From a checkpoint of a small masked image model.
Training: adamw at rate 0.0015, 10200 steps, batches of 384.
Data: trained on photos of plants, animals and fungi (iNaturalist), 155796 training examples, 25.1 epochs.
Rows from block 5 of the encoder of a small masked image model, named by matrix and row number. Rows with one number belong to one neuron. Each number is 128 + 24 x the weight over its row's rms, rounded and kept within 0 to 255. All counts start at 0.
After each neuron's rows are labels from the 100 images, of 14848, where the neuron reaches its highest value: "place" is the part of the image that holds the peak. Only what is clearly more common there than usual is listed. The data: photos of plants, animals and fungi (iNaturalist).
# fc1: MLP up (encoder.blocks.5.mlp.fc1.weight, 640x160), inputs 0-79
# fc2: MLP down (encoder.blocks.5.mlp.fc2.weight, 160x640, transposed), outputs 0-79

fc1.610 [171 103 115 153 156 131 117 123 147 104 148 164 107  89 142 152 142 158 170 125 149 144 107 126 117 155 121 162 119 134  95 146 122 131 117 103 105 132 113  96 100 115  84  90 114 114 128  85 131 170 111 105  77 151 113 164 115 154 135 114 118 100 114 134 117 164 147 146 110  74 135 149 119 122  90 168 130 134 135 151]
fc2.610 [151 111 101 129  96 116  74  89 108 130 139 126 145 109 141 161 117 133 121 157 148 180  75 137 109  95 158 100 125 165 128 157 166  85 169 116 131 104 104 134 143 147 137 125 103 128  92 137 154 127 148  97 107 125 108 107 169 125  80 152 119 133  79 144 117 150 143 130 110 155 124 140 160 113 145 147 132 167  89 132]
place: top left

fc1.16 [156 131 114 140 158  77  98 106 139  99 139 139 108 123 130 111 106 147 152 114 110 138  90 146 142 113 104 165 125 142 111 128 145 143 176  92 105  70  89  96 101  92  77 116 142 118 126 122 169 119 129 105 108 105  94 155 167  81 114 130 127 117 129 197 106 143 141 133 107  78 119 150 156 109 130 151 132 170 114 137]
fc2.16 [ 96 141 152 115  70 111 125 155 123 196 125 115 102 154 131 118  85 106 111 116 148  91 125 132 128 159 135 180 128 122 116 131 206 150 175  99 124 139 124 156  91  91  72 130 121 122 144 119 174  81 132 112 145 110 130 103 142 109 110 128 137 119 129 150 101 114 123 139 135 113 138 133 147 114 137 153 122 163 113 123]
place: middle right

fc1.228 [163 124 124 148 159 114 124 129 145 105 165 146 111  86 168 143 126 136 169 127 138 131 111 114 120 144 122 167 129 133  98 130 110 133 115 115 121 122 106 104 119 116 107 116 132  94 137  90 130 164 101 106  80 148  96 148  93 161 152 109 118  95 110 150 107 166 131 154 103  77 158 142 113 129  81 153 130 145 132 157]
fc2.228 [144 114  99 122  98 112  74 106 111 142 131 142 145 108 130 168 115 138 116 153 158 173  77 124 116  97 153 109 129 165 133 165 162  80 178 111 136 112 105 142 142 143 144 127 103 130  90 129 166 120 150 100 108 128 118 113 169 125  77 149 123 133  83 139 112 154 147 125 108 158 110 132 151 115 147 145 130 170  89 129]
place: top left

fc1.161 [128 124 132 125 145 102 137 154 135 120 105 127 125 149 106 113 120 100 174 156 140 118 101 173 148 134 121 132  81 122 111 105 127 112 157 121  98 138 113 103 139 101 124 153  89  84 119 141 175 142 136  88 123  98 117  93 117 106 114 157 133 140 111  89 172 141 158 101 127 119 134 150 124 130 150 128  99 114 132 141]
fc2.161 [112 133 136 120 146 128 163 142 149  98 120  91 115 121 117  97 162 114 125 111  88 102 142 128 131 154 107 110 117 107 124 119  92 169  93 157 135 134 153 130 111 164 155 143 143 141 148 148  99 138 117 154 150 132 133 146 123 127 171 109 140 112 151 111 170 102  78 110 155 128 111 115  97 146 125 103 120  99 146 104]
place: middle right

fc1.470 [140 134 152 107 114 134  91 142 146 135  88 115 122 123 133 137  92 142 136 110 144  84 100 138  85 102 124 107 157 169 128 147 147  92 124 121  87 133 151 162 114 142  98 106 111 116 104 127 151 121 145  92 129 151 125 117 128  95 111 136 112 151  92  99 101 137 158 124 166 117 123 156 114 112 143 126 167 120 131 105]
fc2.470 [150 122 109 117 124 120  77  97 133 150 126 123 111 123 163 141  91 123 152 162 177 129  87 165 120 126 143 133  92 161 103 139 162 113 153 109 116 119 113 134 124 113  95 129 108 103 127  86 138 122 139  44  87 110 116  94 151 133 107 121 115 151  52 141 128 139 141 149 108 134 116 143 143 114 142 145 122 156 118 142]
place: centre

fc1.539 [160 135 147 156 122 117 105 141 111 150 145 117 152 138 102  91 131  99 121 118 138 113  96 136 113  97 146 101 123 149 131 172 129 110 166 101 103 115 117 155 162 152 168 118 114 131 125 153 119  60 156  97 138 142 145  92 162  67  87 158 129 175 105 153 113 128 166 106 142 145  85 168 122 136 161 137 129 136  86 123]
fc2.539 [106 137 157 136 116 132 154 155 119 121 142 118 110 141 142 123 102  92 138 150  88 112 122 183 122 118 125  81  92  72 107 113 180 138 127 138 133 189 148 132 104 119 117 142 122 111 148 213  79 142 147 153 139 170 113 115  75 112 132 141 120 121 148 146 164 129  95 127 146 141 141 137 119 150 146 147 115 108  95 128]
place: top right

fc1.430 [147  98 144 118 153 146 109  94 118 103 120 147 125 118 157 125 126 131 192 148 156 164 130 147 128 135 107 172 135 149  87 120 122 118 124 105 136 127 112  87 153  85  81 142 122 108 107  77 170 128 124  99  78 113  98 144 129 146 139 111 129 119 128 177 110 162 125 167 112  90 142 125 127 129 106 161 113 151 155 145]
fc2.430 [156 106 122  72  72 135  85 117 114 153 118 137 154 130 119 154 149 132 108 155 185 133 104 120 129 122 152 124 125 149 136 151 153  93 167  99 138 118 129 143 128 152 154 153 101 143 118  98 158 116 133  75 133 130 144 111 140 132  91 146 140 117  84  67 148 134 137 120 116 178 110  98 126 128 143 152 120 150 100 130]
place: top left

fc1.76 [107 105 158  96 155 143 164 138 120  90  88 167 172 149 106 102 174 124 159 124 150 163 160 100 165 145 112 152 144 113  95  94  82 128 121 122 140 147 138 104 151 118 130 153 161 152 156  99 155 130 102 139 135  89 104 144  99 142 134 132 144 112 141 110 148 132 112 135 112 124 121  99 122 165 113 127  83 120 140 129]
fc2.76 [127 149 100  93 139 108 150 108 143 140 130 105 115 172 124  97 142 132 132 124 121  84 144 122 152 133  97 156  99 105 121 145 148 152 132 108 117 119 105 145  98 125 113 128 152 127 161 113 126 113 128 177 129  98 147 136 160 107 138 121 140 136 180 136 132 104 117 138 168 120  92 136  78 155 127 149 130 108 157 130]
place: centre

fc1.113 [166 120 134 116 161 124 106 121 170 128 120 168 124 106 154 131 140 130 178 151 184 121  97 142 127 175 115 175 102 137  99 115 126 125 118  74 122 146 132 110 116 128  90 125 106 108 150  80 150 126 104 114  92 130 128 118  99 126 129 131 136 128 112 125 131 141 129 164 134  64 121 156 107 153 101 168 111 134 131 155]
fc2.113 [126 131  67 119 128 130  81  95 118 113 127 139 151 117  92 161 108 163 101 130 154 186 108 102 144 101 142  98 121 168 132 141 150 100 141 131 136  99 112 115 124 114 175 132 112 128  85  88 185 126 135  94 111 120 137 120 169 135  98 136 111 122 103 142 136 157 144 123 110 166 101 131 161 124 149 122 125 174 107 122]
place: top left

fc1.477 [169 123 115 150 156 134 130 124 142  98 150 155 116  97 155 146 146 149 165 139 143 148 109 109 127 158 119 152 133 142 102 122 108 140 101 113 124 118 101  97 106 104 100 124 129 103 142  96 137 168 114 111  78 139 104 157  93 152 144 109 123 112 117 141 123 160 119 163 105  80 159 143 125 134  84 174 116 134 131 166]
fc2.477 [142 121  92 116  96 114  71 102 112 138 138 139 144 114 131 168 120 141 112 151 160 175  79 125 116  99 149 107 127 166 132 160 171  82 181 106 134 109 102 145 136 146 139 127 106 134  95 128 167 117 149 108 109 127 125 114 170 117  73 152 124 138  86 140 108 153 143 129 115 158 105 130 147 123 149 150 135 170  90 127]
place: top left

fc1.588 [142 134 134 111 100 101 104 114 146 145  93 129 102 129 124 163 122 152 110 146 163 136  91 137 149 113 141  90 106 159 180 141 143 120 174 109 106 120 142 163 117 131 142 102 110 135 117 109 137  95 148 108 132 127 136 124 132  99  91 144  95 141  91 132 139 164 116 126 121 142 112 134 109  84 145 104 138 152 160 129]
fc2.588 [156 141  72 159 116 115 114 119 146  94 117 148 122  73 118 171 127 184 153 112 115 159  95 127 117 107 146 121 101 172 125 100 112 131 119 151 137  79 113 113 111 119 151 128  83 101  86  95 146 150 128  91 105 147 103 151 159 149 139 101  90 128 102 159 103 170 138 125  94 114  97 158 145 138 119 172 137 136 112 137]
place: centre

fc1.481 [149 100 120 140 161 143 135 117 137  85 169 163 107  95 150 149 142 146 168 123 137 144 112 114 115 141 113 146 124 138 101 117 101 154 121 114 139 117 100  88 110 106 110 110 125 110 153  99 137 168 108 119  71 143 120 144  82 163 146 106 132  95 119 141 116 158 126 162 113  89 162 152 123 148  94 172 115 134 132 156]
fc2.481 [141 123  98 113  93 111  70 111 114 143 137 136 140 113 132 162 124 130 117 154 162 166  78 130 117 100 151 108 125 171 128 156 167  80 184 106 134 112 102 151 138 146 139 130 105 131  92 126 165 112 153 104 111 126 126 110 172 114  69 149 128 143  82 140 109 150 142 126 115 157 101 136 145 122 152 144 135 169  94 126]
place: top left

fc1.198 [133 125 105 159 114 116 147  86 163 126 132 133  88  82 167 154 126 167 127  94 125 150 147 108 121 140 122 127 122 100 158 128 133 152 111 157 121 129 134  94 107  89 112  70 110  88 107 112 101 151 107 149 103 141  86 138 110 169 164  73  94 123 142 107 144 120  99 144 126 103 143 143 131  94 101 129 138 137 166 145]
fc2.198 [143 122 155 128 111 106  82 129 121 147 128 141 137 109 156 145 113 100 137 164 147 152  89 133 122 119 131  94 122 150 138 142 162  86 184 102 117 147 116 117 140 133 115 124 105  96  93 153 138 117 175 124 109 141 116 101 110 107  72 158 146 167 103 150 127 152 144 119 124 105 134 149 136 123 163 136 150 163  96 134]
place: centre

fc1.553 [104 135 175 101 136 143 154 147 132 109 116 153 154 169  99  71 146  87 158 119 148 129 151 102 179 130 119 154 159 136 114 143  86 114 118 105 143 169 147 115 175 143 158 155 147 153 150  89 147 117 130 140 149 118 131 142 133 136 112 132 149 143 133  95 161  97 128 104 107 127 116 120 101 152 115  82 118 122 151 127]
fc2.553 [150 158 114 130  90  96 126 110 140 159 142 102  92 133 181 157 117 119 149 158 125 104 111 154 126 131 106 114  84 110 119 144 161 143 165 122 116 151 108 138  94 115  97 121 124 115 122 141  77 125 143 129 131 117 122 100 118 132 133 121 106 139 133 201 106 123 117 146 150 115 119 157  98 128 111 147 148 108 163 144]
place: centre

fc1.589 [147 126 114 135 109 141  88 117 134 149 104 130 134 142 124 120 117 118 120  87 113 135 110 128 124 113 143 119 154 148 128 116 135 125 150  95 128 122  76 157 142 151 146  93 148 153  65 122 141  69 133 125 114 117 109 149 159 117 113 126 131 148 119 136  76 126 134 114 155 105 107 136 146 143 144 144 155 140 107 125]
fc2.589 [132 123 130  98 137 114  84 116 125 139 129 154 135 139 148 120 134 132 144 150 183 120  79 134 140 149 144 158 115 159 124 136 145 111 155  69 110  95 117 129 140 123 124 131 117  99 113  79 148 114 139  53 102 110 131 111 156 112  90 138 145 147  66 121 103 141 137 130  97 112 115 136 134 121 152 156 127 169 137 152]
place: middle right

fc1.171 [116 162 123  93 122 122 135 170 127 133 150 138 151 169  97 113 148 119 123 121 125 101 140 116 181 127 125 140 129  96  98 131 138 128 145 104 128 116 138 147 114 148 124 180 138 159 158 116 142  87 127 130 164 109 158 126 129  99 120 169 202 119 141  80 195 106 139  98 138 134  83 110  85 129 142 117 116 119 144 107]
fc2.171 [134 140 119 108 171 116 145  83 156 109 119  96  81 142 142  95 123 118 171 119  92 106 141 171 117 124  92 130 106 129  84 137 100 150 101 155 135 150 120 102 130 107 123 124 148 124 173  90 151 140 136 144 131  77 116 132 139 129 146 115 136 148 146 130 200 118 101 159 151 100 134 135 106 152  91 117 135  84 136 129]
place: centre

fc1.218 [140 155 186 124 143 138  81 136 148 148 182 129 133 119 131  99 110 118 140  89 158 139  96 156  94  86 128 132 162 165  77 126 126  83 118 118 163 149 105 162 143 140 106 114 131 132 160 161 164 107 139 116 141 179 119 145  91 142 115 148 107 153  86 128  57 156 139 134 172 123 135 112 128 149 168 136 175 108  97 115]
fc2.218 [146 108 111  99 105 105  86 101 133 151  88 135 128 126 125 146 159 134 144 146 171 122  89 156 132 150 136 140 109 136 146 119 154 116 165 101  91 104 131 125 114 132 112 137  95 101  87  94 125 129 151  50 124  98 132 105 182 126  86 135 122 139  85 137 120 127 136 140 118 143 122 131 127 101 137 134 130 160 136 143]
place: middle right

fc1.170 [153  91 129 136 104 134 107 119  95 131 144 123 139 144 117 128 142 100 147 163 125 130  82 163  76 116 170 100 161 149  92 147 142  98 160 136 159 128 131 126 143 163 135 113 118 150 134 171 142 108 150 111 122 146 108  85 131 123 111 174 160 145 122 111 153 131 130 120 117 178 121 141 176  97 152  80 159 122 118 114]
fc2.170 [145  90 135 158 142 159 121 135  95 102 131 177 163  94 126 154 125 146 128 141 140 186 116 105 106 107 169 120 138 144 132 115 113  81 125 128 128 118 142 119 166 140 124 128 120 130  89 112 150 153 117  96 108 149 114 136  97 133 111 147 102 116 103 121  95 169 151 124  92 149 153 119 159 122 131 122 111 151 110 138]
place: top right